config = dict(
    dataset='photos of plants, animals and fungi (iNaturalist)',
    norm='layernorm',
    mlp_ratio=3,
    moe='top_k',
    width=192,
    pooling='mean',
    residual_init='none',
    optimizer='soap',
    beta1=0.9,
    precondition_frequency=20,
    one_sided=False,
    l1_shrink=0.01,
    batch_size=512,
    weight_decay=0.1,
)
Rows from block 3 of a small multi-label image tagger, named by matrix and row number. Rows with one number within an expert belong to one neuron, the router's apart. Each number is 200 + 40 x the weight over its row's rms, rounded and kept within 0 to 999. All counts start at 0.
Before each expert's rows are labels from the 100 images, of 14848, where the router gives the expert most weight on average: "patch colour" is the nearest of a few named colours to the mean colour under the peak; "strongest on" is what is common among them. Only what is clearly more common there than usual is listed. The data: photos of plants, animals and fungi (iNaturalist).
# router: router (model.blocks.3.mlp.router.weight, 16x192, trained with AdamW), inputs 128-191
# up: expert up (model.blocks.3.mlp.up, 16x96x192), inputs 128-191
# down: expert down (model.blocks.3.mlp.down, 16x192x96, transposed), outputs 128-191

# expert 9
patch colour: brown
strongest on: phylum Arthropoda; class Insecta
router.9,171,245,148,207,130,106,212,167,154,218,231,183,186,203,234,266,250,193,168,202,259,192,150,164,146,147,179,196,153,238,239,233,261,201,205,181,172,219,207,160,261,201,239,145,221,219,160,175,159,273,159,206,125,152,219,239,186,282,178,169,222,192,228,187
up.0,169,190,179,181,199,193,202,157,253,238,198,182,201,197,199,246,191,199,260,233,200,201,199,230,174,200,201,183,189,228,223,201,212,224,268,253,222,212,166,243,207,233,43,151,169,203,154,306,116,201,144,183,180,201,249,156,199,120,233,206,174,199,313,220
down.0,172,291,98,133,205,171,182,198,157,88,184,318,181,201,206,170,117,183,197,217,185,262,234,197,138,201,202,158,126,230,141,128,157,205,222,191,199,221,212,160,204,112,213,270,185,203,143,109,220,162,194,236,200,206,168,251,127,227,165,234,176,208,158,171
up.1,185,162,203,200,205,184,170,173,202,182,200,239,287,208,232,167,241,244,173,207,254,193,197,297,199,233,206,247,205,122,117,193,203,174,206,187,207,203,251,264,219,200,243,157,139,170,200,160,216,194,165,187,227,182,271,179,286,205,185,188,177,246,198,165
down.1,207,195,178,200,203,227,220,203,237,238,243,199,228,207,199,193,221,192,149,274,209,197,262,218,106,104,227,191,196,280,164,202,226,205,192,198,199,206,210,203,158,246,114,249,202,198,191,272,240,215,288,253,226,177,229,181,175,111,239,146,171,202,218,228
up.2,268,256,192,276,87,200,254,232,142,204,167,215,174,225,206,126,174,180,248,268,205,59,252,196,171,99,222,211,298,275,182,200,194,253,208,206,144,223,191,209,190,207,202,196,229,145,213,185,256,202,200,197,202,167,212,184,188,234,180,254,247,200,192,189
down.2,186,151,148,245,224,191,219,209,173,160,216,200,213,206,172,162,167,199,204,135,203,191,178,132,193,317,143,181,107,73,179,169,199,226,214,236,202,109,207,179,175,221,218,237,202,195,135,303,183,144,104,217,165,245,201,174,319,192,253,128,226,63,226,235
up.3,113,190,218,193,72,202,160,194,183,117,253,220,82,314,194,227,190,164,243,160,137,176,208,199,201,279,112,203,174,230,235,186,158,280,193,202,191,200,210,226,176,245,198,145,223,151,211,176,221,212,199,217,182,163,185,195,135,204,216,229,202,228,206,198
down.3,247,166,205,218,220,203,133,146,140,199,154,154,242,210,205,159,218,181,245,184,198,191,204,118,214,149,159,202,227,209,208,203,165,177,188,198,177,203,116,148,193,200,207,180,227,191,202,191,151,185,136,201,224,209,175,136,251,184,208,209,202,151,201,196
up.4,213,205,205,156,237,314,225,137,200,218,194,236,207,196,164,155,188,204,150,203,151,296,90,203,142,74,279,227,198,200,201,156,119,220,237,203,199,187,200,176,177,246,172,209,186,224,207,183,210,225,191,184,197,197,190,201,196,149,231,221,247,270,200,201
down.4,160,187,208,249,213,257,141,199,207,227,231,201,204,137,197,214,187,180,250,192,203,178,182,199,202,176,192,162,233,304,239,203,195,122,162,169,202,202,170,221,197,198,165,199,206,267,164,201,134,172,200,223,200,212,256,257,199,98,156,124,178,247,226,193
up.5,166,200,200,338,159,195,201,184,215,224,93,165,229,200,191,197,265,190,214,194,108,182,178,197,132,186,221,161,206,213,177,239,174,183,200,175,181,143,210,243,217,153,185,215,196,177,247,175,206,201,165,161,198,205,220,175,200,189,211,155,209,197,193,165
down.5,221,202,166,197,162,212,190,209,144,218,247,254,159,203,157,200,223,241,225,230,227,224,266,251,202,228,212,183,192,250,199,192,239,247,200,200,221,49,199,182,98,197,160,255,194,199,173,113,179,112,184,205,174,230,196,164,122,199,177,131,194,220,202,178
up.6,245,212,204,167,147,269,230,213,214,131,136,202,188,154,282,178,231,86,184,196,233,253,129,177,194,195,212,220,211,181,155,238,200,166,203,201,213,197,270,241,147,203,264,175,196,228,204,201,273,165,118,248,178,183,276,196,216,258,200,259,189,201,204,220
down.6,114,109,133,136,196,268,198,267,213,228,201,165,231,210,207,172,213,199,190,103,133,101,248,177,200,120,195,234,161,200,199,270,242,236,199,239,193,178,206,153,201,201,246,190,165,208,225,193,167,225,216,200,170,226,150,197,192,192,184,205,170,200,230,201
up.7,198,206,160,231,148,208,203,270,219,201,220,204,203,256,195,229,169,198,257,215,228,122,126,257,141,247,236,199,203,214,228,193,210,197,226,188,194,191,231,197,260,199,187,223,202,196,241,202,217,236,233,207,105,116,187,176,200,199,168,194,186,172,231,193
down.7,164,199,205,202,196,260,238,135,240,180,156,178,202,202,200,298,123,128,277,201,156,199,203,206,272,200,219,218,85,248,189,151,201,248,192,233,179,72,292,195,200,156,194,195,196,272,206,222,119,205,210,200,186,96,184,181,199,193,231,215,170,150,178,199
up.8,234,96,201,192,241,159,194,218,259,176,195,204,215,202,211,187,257,133,214,141,198,182,255,265,156,218,195,199,198,185,124,165,200,203,201,144,199,170,240,127,287,174,154,329,148,265,204,220,168,207,148,202,200,225,201,205,199,183,168,156,195,301,265,171
down.8,213,196,207,194,202,200,216,194,210,197,200,211,245,173,254,238,264,216,206,221,233,200,203,240,111,168,134,222,263,189,149,177,199,227,205,228,132,201,199,316,209,186,232,323,184,186,279,194,266,172,278,159,213,209,251,303,166,226,184,200,201,140,169,195
up.9,246,270,201,248,194,196,201,257,202,227,194,181,115,220,199,204,125,127,138,180,217,171,202,202,188,155,128,202,150,215,268,181,258,198,168,183,289,243,197,164,217,110,203,223,155,197,175,204,164,153,205,252,214,160,203,212,294,186,207,165,200,181,198,183
down.9,200,61,187,186,218,169,221,194,203,200,194,202,200,212,178,190,209,190,200,177,145,199,198,217,163,260,194,200,176,213,175,166,165,206,132,183,159,203,225,206,232,261,193,199,184,290,201,278,199,173,187,148,216,177,198,247,200,170,197,178,210,240,180,217
up.10,126,221,178,211,201,284,297,181,216,182,202,177,199,181,158,207,192,230,238,202,214,201,164,308,166,198,224,210,193,133,226,182,196,144,159,172,230,176,173,210,147,199,200,200,206,145,225,189,200,245,249,232,196,244,133,200,193,182,239,203,185,255,221,146
down.10,255,199,205,216,206,197,210,186,216,243,201,210,225,145,209,175,239,173,151,111,180,204,296,204,204,212,200,194,257,134,222,281,216,157,202,301,181,215,210,219,199,166,198,240,282,196,200,201,199,149,191,225,209,268,247,217,136,179,194,192,201,168,163,194
up.11,187,201,245,212,211,194,218,156,200,199,198,236,201,202,253,199,231,225,179,162,145,110,156,141,200,190,138,205,122,187,237,264,221,135,207,288,120,191,158,286,247,201,157,202,215,151,201,247,226,212,176,196,198,183,183,170,177,228,262,203,166,273,205,172
down.11,213,200,224,179,245,201,162,197,200,174,203,181,198,237,198,236,196,166,177,194,221,156,225,170,233,246,196,179,231,202,212,93,214,206,213,195,187,229,218,144,195,298,245,134,259,198,144,195,215,168,206,226,206,218,211,282,177,154,191,205,200,215,205,219

# expert 6
patch colour: grey
strongest on: order Passeriformes
router.6,173,220,132,168,257,179,165,174,196,202,246,192,207,298,264,230,258,167,245,158,192,243,179,279,225,236,203,174,268,220,235,181,240,195,156,149,201,234,237,212,225,169,253,187,135,225,174,156,170,115,156,247,208,194,250,171,177,208,134,122,202,183,182,178
up.0,200,195,228,112,204,163,227,287,185,113,188,167,200,158,166,207,205,211,270,168,168,213,214,215,129,210,200,202,251,123,185,177,219,200,181,205,237,194,238,192,199,187,301,179,190,250,269,185,179,158,125,204,208,200,178,183,182,149,296,97,183,268,203,184
down.0,181,199,198,199,229,234,199,183,189,194,230,169,225,161,132,182,184,242,198,173,157,205,230,163,171,202,176,184,196,196,198,199,79,168,277,186,251,179,215,200,199,104,225,222,308,78,176,240,139,235,232,154,183,173,202,268,134,197,202,229,209,189,183,209
up.1,89,212,203,251,165,262,210,226,263,257,169,179,244,243,243,200,194,240,136,288,227,195,246,173,228,214,201,165,195,191,193,199,93,159,126,183,171,196,203,183,146,183,193,175,201,201,180,169,159,149,153,206,195,199,271,201,189,236,172,278,202,108,219,233
down.1,211,191,316,166,184,230,151,246,175,164,226,83,177,200,200,188,188,137,152,171,173,241,169,190,166,148,166,189,265,213,126,201,201,129,204,198,224,252,201,203,286,297,239,172,151,172,225,221,254,200,226,195,173,240,202,193,185,253,257,148,146,192,260,240
up.2,221,197,232,217,199,121,229,238,195,206,223,211,187,163,92,192,182,241,200,190,210,258,234,308,191,201,196,222,131,200,199,197,206,207,169,187,228,237,292,196,199,205,193,271,125,231,294,299,167,230,103,204,246,200,280,211,178,213,218,247,184,141,146,217
down.2,173,169,180,211,221,185,250,247,160,225,184,263,64,250,180,116,190,208,193,176,195,219,172,110,278,195,133,178,237,242,199,197,199,205,203,189,224,214,261,231,208,293,204,188,254,216,222,191,127,152,215,194,205,190,119,177,261,246,200,223,236,187,220,199
up.3,228,189,137,142,178,210,152,214,245,240,194,208,202,232,259,191,123,166,253,159,201,200,219,196,286,198,195,202,213,208,220,187,200,204,198,227,198,202,221,279,216,200,269,222,207,200,226,135,360,232,149,198,189,311,221,141,165,192,202,87,170,206,201,180
down.3,180,230,236,134,176,222,209,216,166,187,203,169,160,192,326,180,231,171,203,239,230,185,189,247,180,214,228,293,219,192,260,303,183,196,190,196,220,246,117,201,192,229,227,208,207,225,120,208,147,223,175,298,215,187,200,242,196,253,208,230,165,233,213,193
up.4,251,201,179,149,201,206,205,209,202,193,176,238,164,154,141,210,196,187,245,181,185,163,176,253,311,165,206,148,197,130,199,242,266,152,269,97,245,241,198,155,226,213,206,206,187,125,186,190,213,181,197,205,230,193,278,174,121,212,141,149,206,201,242,212
down.4,249,253,205,176,214,175,216,144,194,287,149,193,127,207,199,251,232,225,145,158,183,198,197,201,149,172,200,137,191,182,199,197,203,145,210,131,138,220,195,225,144,212,201,297,176,248,202,148,202,235,223,205,228,194,112,224,201,153,218,237,206,340,176,212
up.5,163,180,185,240,113,260,204,196,162,282,221,116,162,197,205,211,199,187,270,175,229,164,202,184,190,223,250,207,189,230,207,145,201,189,235,194,171,198,211,220,217,267,218,210,200,200,251,244,121,200,192,199,244,224,161,220,193,197,143,184,179,247,270,172
down.5,259,210,186,162,158,226,198,285,118,209,158,196,196,231,190,130,274,181,193,224,175,235,194,220,204,210,185,194,234,125,188,192,247,198,203,199,114,173,174,200,168,268,222,192,289,192,200,207,195,218,200,189,199,168,121,237,191,280,152,207,165,197,192,262
up.6,173,136,199,214,233,117,168,210,201,200,263,224,166,175,202,158,265,106,169,190,217,226,225,298,191,184,198,157,200,226,173,222,240,216,199,200,312,230,184,179,257,126,246,272,194,94,249,277,206,159,200,245,195,164,272,217,226,118,140,166,236,133,172,254
down.6,61,163,165,203,172,204,200,215,185,181,187,303,121,216,194,220,187,118,148,135,208,184,207,211,225,191,243,179,78,196,228,280,158,207,282,163,154,217,204,250,200,176,268,201,208,182,188,244,176,201,294,198,236,201,208,220,179,200,232,120,230,181,317,141
up.7,207,216,170,267,239,196,205,195,204,261,178,200,181,189,162,179,171,198,203,257,214,202,137,180,326,117,200,185,172,331,202,164,165,205,183,218,211,243,203,253,217,205,231,193,197,230,182,190,213,198,231,119,171,208,70,182,171,169,187,284,204,195,195,205
down.7,159,223,271,203,174,270,122,212,191,207,207,213,118,195,244,203,226,193,158,169,208,112,224,193,201,200,97,291,198,215,186,256,223,142,263,191,255,209,192,154,313,182,258,221,306,171,193,165,233,148,210,138,213,252,227,188,287,179,213,128,186,203,269,201
up.8,160,203,236,216,193,216,149,252,128,246,215,180,165,137,181,125,183,192,222,179,213,184,191,225,233,185,209,196,205,252,231,242,206,185,197,178,243,226,174,242,85,167,164,200,185,203,244,217,211,120,207,187,169,212,183,198,197,201,172,145,258,120,189,205
down.8,366,213,209,240,201,171,201,222,201,189,203,295,200,201,249,213,176,210,238,116,204,174,198,193,173,204,192,193,196,225,205,176,228,165,202,193,184,117,77,201,196,175,203,198,198,229,148,205,169,143,174,191,200,217,184,213,176,170,180,199,273,207,195,238
up.9,220,253,156,171,171,201,201,79,217,93,191,236,225,212,218,195,172,270,224,117,177,158,197,194,221,201,216,113,203,247,113,199,212,197,197,203,223,195,263,201,197,179,204,203,197,151,189,251,133,192,199,123,219,186,199,150,153,205,223,197,189,216,241,200
down.9,171,181,320,205,193,195,154,174,243,197,151,240,169,209,178,126,175,230,221,152,174,228,205,192,140,219,234,215,202,198,254,171,169,178,281,195,210,204,159,240,200,199,213,204,180,195,269,279,181,168,221,161,229,223,207,270,164,197,159,204,203,198,148,261
up.10,150,242,242,161,190,293,194,234,108,243,238,200,260,179,40,202,200,205,249,194,224,194,205,124,262,210,176,198,190,274,207,201,188,179,201,140,248,202,204,335,201,194,207,295,156,221,268,200,231,202,199,243,174,235,220,251,168,168,200,237,194,195,182,214
down.10,200,223,201,268,153,176,171,171,170,219,233,268,193,211,228,256,215,82,195,203,208,253,194,197,133,123,217,201,188,201,176,259,199,206,205,203,203,197,180,100,199,138,184,258,195,138,170,215,178,200,193,187,194,195,222,144,230,192,251,171,186,200,201,214
up.11,219,223,199,179,174,132,151,201,196,191,234,168,249,158,202,196,158,163,233,198,205,142,155,193,198,187,203,199,215,201,200,210,198,203,221,200,224,205,148,221,235,204,197,236,184,159,209,211,113,197,143,249,149,164,227,212,172,110,173,198,208,195,176,127
down.11,210,224,194,83,183,203,192,219,106,236,190,203,183,177,189,205,192,199,198,219,246,305,242,159,244,210,201,154,201,164,217,250,176,184,205,200,197,203,203,199,158,186,212,189,217,197,204,180,199,209,232,186,215,227,280,242,196,137,223,220,155,212,182,242

# expert 7
patch colour: white
strongest on: class Aves; phylum Chordata; order Accipitriformes; family: Accipitridae
router.7,149,195,212,151,234,167,241,259,246,236,194,228,202,198,214,255,153,188,153,256,197,268,219,143,191,230,183,143,176,198,231,223,257,243,260,178,170,252,154,214,160,185,152,219,214,205,170,234,175,185,227,269,257,230,273,211,245,196,212,138,181,201,229,202
up.0,191,146,189,208,176,195,249,254,182,176,161,295,268,203,194,213,129,313,134,194,199,239,203,220,198,146,259,225,192,193,152,198,235,178,175,210,249,191,229,194,197,275,197,187,197,169,175,196,189,148,243,132,203,210,172,230,87,193,213,212,229,264,211,205
down.0,194,213,273,153,192,176,247,210,202,252,178,196,136,216,161,265,199,147,225,207,364,238,217,237,197,209,221,207,150,173,209,200,201,200,155,260,228,214,140,250,162,206,278,199,181,145,177,247,253,195,201,200,225,211,238,153,213,216,198,304,95,221,202,223
up.1,207,146,208,207,259,282,198,164,206,201,114,217,199,135,233,139,209,222,221,194,253,196,212,181,117,226,193,255,200,190,199,205,237,200,161,215,225,218,191,176,228,212,176,204,138,257,210,234,218,176,193,273,168,193,232,173,229,208,77,273,202,123,208,207
down.1,200,164,233,224,172,222,164,179,215,209,223,200,198,267,195,232,233,200,210,190,196,219,186,275,220,150,196,264,139,209,161,93,220,129,179,197,250,208,200,220,190,170,270,193,208,133,236,146,201,193,168,103,202,209,208,199,224,262,126,189,217,379,131,201
up.2,230,231,235,186,179,193,177,183,199,199,185,186,217,203,211,212,174,200,185,244,204,204,214,145,217,166,133,232,66,205,205,185,155,198,161,224,188,194,164,194,342,192,193,243,226,196,131,141,201,167,305,196,203,181,168,207,189,194,200,201,181,177,153,168
down.2,184,143,70,188,244,181,196,176,210,243,215,213,203,183,227,229,225,304,206,186,208,202,213,199,205,196,200,226,347,283,268,182,182,215,198,282,226,124,205,226,139,256,194,191,165,187,187,181,219,225,267,213,198,199,201,170,202,187,203,184,203,200,188,285
up.3,228,198,205,237,210,255,201,199,210,224,182,148,224,260,190,224,171,107,164,196,206,200,238,143,198,243,191,200,214,178,276,224,159,249,188,202,151,193,263,194,227,311,199,202,279,164,163,200,253,211,194,223,209,247,232,142,200,202,219,184,215,253,198,175
down.3,179,165,154,187,196,198,203,199,240,49,192,190,225,172,200,207,186,170,195,283,185,195,128,197,220,228,203,184,194,143,241,238,271,191,138,188,177,228,283,225,119,159,187,203,168,252,253,168,195,213,257,127,212,230,214,217,214,196,239,188,250,184,210,201
up.4,202,198,199,207,78,229,298,161,174,197,211,244,201,200,197,202,170,171,180,262,208,145,259,161,198,254,112,210,184,202,106,239,241,218,168,184,181,177,259,208,297,201,242,89,171,212,213,139,195,181,170,225,179,201,230,146,201,79,248,264,160,186,259,196
down.4,201,169,224,154,202,197,230,217,154,253,188,178,265,169,279,203,199,203,247,146,194,204,151,148,226,190,222,189,177,233,197,190,241,186,188,209,203,207,184,177,201,125,223,217,233,219,135,215,213,166,102,195,329,168,196,196,205,188,186,209,243,151,150,186
up.5,250,182,206,195,171,145,226,207,263,120,245,25,198,207,221,204,187,276,205,236,248,226,202,303,178,335,185,198,140,175,221,210,202,260,210,203,162,81,157,246,200,245,205,246,305,199,205,226,159,317,239,205,195,186,277,158,172,202,269,229,165,170,189,175
down.5,199,182,227,182,183,210,153,152,313,239,163,291,214,150,150,176,200,164,202,201,200,117,181,198,197,154,173,271,204,217,191,228,119,143,184,185,202,216,200,137,203,258,183,198,182,323,244,179,173,142,246,107,96,226,167,199,214,154,178,195,184,140,225,200
up.6,172,200,201,169,227,229,184,167,153,178,201,242,198,170,187,204,201,194,165,200,157,229,196,164,185,203,245,90,187,83,217,211,284,244,142,220,198,265,214,177,139,206,200,196,177,268,230,250,210,258,191,169,239,228,154,119,187,155,230,189,232,178,165,200
down.6,257,212,189,255,201,199,200,228,196,201,167,174,214,276,203,167,193,224,301,155,111,218,207,146,153,218,214,179,221,200,238,117,146,246,149,188,241,202,262,285,264,290,196,194,196,109,164,231,203,138,181,198,197,207,112,133,201,240,228,233,179,190,229,210
up.7,81,95,242,218,220,193,183,249,203,226,160,181,270,197,225,199,157,295,236,203,265,200,223,189,227,195,191,160,169,250,131,183,199,197,194,185,258,198,197,276,225,163,154,225,222,182,237,233,193,201,204,190,182,230,176,202,268,223,240,180,193,86,149,238
down.7,222,192,203,177,141,99,190,219,187,225,182,176,176,183,203,195,148,193,209,203,185,97,179,243,207,167,196,188,172,174,297,201,273,165,148,237,209,191,166,244,214,175,249,204,200,221,220,260,161,223,196,192,176,219,198,158,208,156,250,255,254,213,188,201
up.8,122,204,291,150,149,139,178,231,181,228,179,220,175,111,261,200,194,192,137,199,175,181,232,218,198,193,133,208,114,240,214,285,264,210,208,179,195,179,203,213,151,243,196,159,183,215,198,206,194,288,195,203,197,214,214,147,133,233,196,198,137,198,214,190
down.8,223,201,198,105,145,153,200,207,219,222,199,144,197,163,151,237,155,192,125,182,173,203,252,193,196,186,196,198,214,166,246,200,174,174,264,180,203,211,202,180,173,244,257,106,220,212,160,248,213,189,246,201,230,239,139,154,182,195,262,167,278,199,194,132
up.9,195,201,145,291,195,192,225,145,210,187,206,159,228,214,212,196,276,240,221,221,137,190,192,180,183,297,222,165,261,172,237,277,177,161,117,226,167,184,165,187,212,204,187,197,192,102,238,284,261,206,186,266,190,197,195,195,209,169,196,187,202,166,221,281
down.9,201,210,216,119,223,243,228,195,153,193,203,244,153,225,209,220,236,195,233,102,220,221,162,244,299,208,221,293,159,136,252,258,176,223,200,197,209,248,179,281,199,238,134,201,250,206,205,141,206,225,114,73,172,255,199,202,166,208,212,195,167,202,250,227
up.10,209,181,189,199,273,177,126,162,148,254,203,250,134,213,220,251,232,212,182,203,187,216,260,193,225,263,103,178,212,222,216,182,195,220,194,175,189,210,132,163,164,130,211,114,251,154,180,178,192,189,196,201,202,240,217,189,210,166,187,195,203,254,195,153
down.10,213,173,189,191,177,204,189,167,236,189,201,181,210,214,205,204,284,202,190,310,287,196,138,201,202,162,145,256,220,202,183,227,192,195,199,221,139,272,220,126,233,222,219,206,174,202,133,204,191,236,187,174,308,197,200,214,76,176,252,181,228,195,173,201
up.11,295,247,170,172,163,173,157,199,173,186,103,201,247,244,184,76,221,188,187,140,189,226,212,174,192,207,162,199,162,262,182,227,203,200,184,235,219,246,227,208,208,198,144,286,198,162,125,153,187,173,172,149,257,168,204,217,183,159,238,202,205,199,148,257
down.11,147,177,161,243,178,163,200,200,165,238,163,102,261,268,228,177,114,203,201,168,193,203,172,214,194,200,185,196,227,287,204,250,174,215,253,140,150,261,97,199,221,230,223,182,240,223,192,200,206,188,179,173,147,166,225,199,201,194,185,158,201,82,155,200

# expert 5
patch colour: brown; black
strongest on: order Lepidoptera; class Magnoliopsida
router.5,167,191,224,173,151,170,260,153,194,199,138,154,174,135,158,206,209,277,156,229,226,249,169,160,198,194,137,159,182,157,210,238,191,208,175,188,204,197,184,165,185,186,160,200,233,200,185,197,280,239,86,263,202,213,161,239,211,288,222,164,225,228,228,218
up.0,186,204,249,194,230,199,163,264,234,130,202,209,176,230,175,176,200,197,168,199,129,229,170,200,273,197,202,203,300,203,204,213,177,140,178,199,161,219,125,167,205,222,277,154,212,222,202,201,199,187,201,241,208,188,229,206,198,208,165,206,220,204,222,212
down.0,237,159,57,211,203,201,205,247,250,246,166,159,197,200,235,198,203,199,196,191,248,181,200,146,229,212,143,202,156,199,277,209,201,180,196,246,130,165,266,72,198,168,202,190,230,187,187,179,198,176,170,199,278,188,221,203,239,177,295,226,194,201,189,187
up.1,198,182,209,159,223,268,206,187,217,201,144,164,193,194,200,83,198,183,175,215,175,204,215,196,88,178,223,229,201,194,212,199,230,197,203,204,198,198,155,198,225,200,287,202,217,243,71,197,208,202,204,201,126,193,212,211,233,247,199,169,177,219,220,192
down.1,197,239,165,240,245,171,258,219,192,212,221,200,217,215,149,282,225,310,212,166,190,199,176,173,261,231,178,186,200,210,252,157,164,183,264,198,265,222,240,171,271,192,204,200,151,252,246,190,273,197,158,183,246,217,196,142,154,196,191,208,223,200,238,242
up.2,216,178,195,340,196,165,187,180,131,246,96,210,253,195,148,254,200,249,192,193,203,260,198,225,203,195,173,115,194,202,200,159,159,283,198,153,199,185,206,220,213,222,222,185,174,199,201,133,139,201,200,218,200,180,206,242,198,200,201,187,166,210,283,201
down.2,196,270,146,203,151,197,201,246,204,119,156,236,223,235,197,273,194,201,205,179,199,224,164,151,204,194,208,277,200,233,156,289,220,159,225,183,142,220,212,164,202,113,208,225,208,207,194,211,231,205,230,185,211,235,200,236,205,212,261,167,231,187,211,176
up.3,207,234,230,235,186,124,208,182,170,217,203,215,206,236,209,202,296,165,252,211,257,201,319,203,228,46,172,200,174,269,180,203,121,179,186,276,310,165,184,183,191,176,215,166,205,183,163,173,173,278,217,210,184,158,200,222,206,213,203,200,196,201,215,206
down.3,197,213,247,135,218,241,186,202,202,250,218,200,191,203,186,286,171,203,98,201,236,196,198,137,166,285,307,199,195,271,189,200,190,187,193,114,232,164,257,248,219,197,237,200,238,250,198,113,241,197,245,206,171,203,201,185,185,203,134,164,235,189,155,162
up.4,319,232,299,210,204,161,213,242,168,213,174,311,204,327,194,207,185,164,198,171,194,234,120,202,202,212,198,207,204,148,200,185,131,200,204,225,181,196,211,252,156,199,192,210,193,147,148,234,121,198,145,188,198,151,168,188,206,199,198,210,136,184,175,190
down.4,189,158,228,160,215,192,103,166,327,150,192,209,193,168,203,191,203,170,212,242,210,275,197,245,250,184,184,220,197,271,153,156,234,243,200,201,207,214,177,268,254,200,181,117,207,159,141,178,208,213,329,150,212,202,250,207,230,200,212,230,177,200,273,47
up.5,198,152,93,94,149,200,198,159,187,182,136,159,163,156,228,199,167,195,173,199,273,167,172,213,171,267,247,307,251,188,157,191,194,188,165,227,162,184,180,161,204,201,215,205,196,244,276,189,199,273,187,224,197,185,137,214,249,198,217,201,201,194,165,206
down.5,202,237,218,228,230,180,258,194,198,200,224,202,225,156,198,250,94,200,206,177,222,242,200,216,224,200,172,192,198,86,166,205,189,199,197,208,236,222,217,239,246,212,201,108,201,174,215,201,167,246,188,248,164,206,322,196,223,144,203,155,126,201,256,108
up.6,203,202,207,298,203,200,209,207,248,201,121,200,174,108,223,189,211,210,204,182,175,203,191,201,229,207,324,183,202,147,200,229,218,180,256,167,160,250,168,201,201,117,192,171,167,178,172,253,165,94,256,200,205,207,193,232,183,152,246,188,262,198,145,161
down.6,181,157,251,184,159,176,197,187,222,226,231,131,234,255,266,200,139,210,171,217,175,186,241,182,143,199,224,203,169,220,200,84,198,198,195,287,247,281,183,251,220,144,204,168,201,108,241,162,193,199,200,179,256,197,188,40,139,231,222,197,187,197,195,195
up.7,206,182,215,263,203,172,274,125,168,192,198,170,126,199,232,205,198,251,188,254,160,164,192,254,243,182,161,194,197,208,206,279,268,226,156,197,267,287,185,191,138,201,129,149,255,293,194,203,153,220,176,194,195,167,214,189,190,259,146,220,168,68,158,228
down.7,242,276,200,214,200,188,202,187,260,172,192,219,166,181,171,197,162,221,304,164,201,215,221,224,195,245,189,194,206,205,266,147,241,200,220,229,173,79,196,200,202,188,318,200,226,246,233,188,230,220,293,221,199,94,217,196,172,216,199,219,156,357,177,228
up.8,193,216,185,221,227,218,266,201,188,155,185,228,268,152,193,113,157,186,195,184,106,206,206,225,179,194,190,157,192,230,140,241,212,182,189,175,185,222,112,219,125,155,164,200,137,246,201,158,232,200,137,211,176,243,199,236,235,239,228,140,200,202,192,185
down.8,203,178,212,198,276,298,228,208,197,192,150,194,162,286,190,272,182,190,206,151,172,206,177,241,159,216,161,224,164,218,250,245,206,272,200,113,198,240,137,170,242,87,214,274,171,250,186,195,113,190,211,211,194,235,247,211,237,188,209,224,194,266,195,199
up.9,187,258,213,175,174,202,189,221,194,160,240,198,168,177,166,203,176,227,178,198,150,202,207,78,201,239,148,186,206,237,166,196,202,207,276,244,207,178,194,266,204,211,180,163,202,244,141,195,191,181,168,103,154,182,225,201,227,239,257,226,334,118,270,224
down.9,188,161,221,238,204,188,143,181,196,199,212,171,202,82,120,188,210,200,198,209,183,179,212,202,200,273,135,200,140,207,208,201,200,180,221,176,202,253,176,48,219,204,235,216,213,142,206,190,177,227,290,166,289,191,200,203,164,126,178,199,192,212,117,184
up.10,280,232,193,200,200,280,200,206,201,110,147,199,232,220,223,156,119,194,198,205,192,168,257,203,241,203,183,268,169,179,144,254,202,225,184,199,239,202,206,243,182,157,252,222,200,264,196,159,95,295,330,202,154,202,136,215,113,167,117,191,206,199,152,205
down.10,182,175,213,203,270,207,190,207,238,213,122,211,210,325,168,203,153,334,208,145,196,197,188,270,147,188,225,223,205,325,224,163,189,207,251,193,187,189,234,217,314,122,224,167,172,202,202,255,120,176,227,258,80,122,199,246,198,159,208,198,210,188,231,168
up.11,200,191,198,193,181,189,257,198,153,224,200,183,145,174,202,242,222,227,195,212,200,235,213,123,196,218,213,134,203,210,204,325,184,71,199,164,245,174,194,239,132,137,187,229,183,176,216,224,226,136,195,231,220,203,218,141,210,196,191,261,227,233,230,192
down.11,239,147,209,172,258,185,225,145,221,188,199,182,169,136,178,241,169,199,209,282,170,262,144,225,196,218,202,131,194,165,126,151,213,183,151,304,200,154,215,243,199,199,226,188,238,168,223,180,188,190,228,198,187,171,193,211,262,209,214,169,200,92,228,86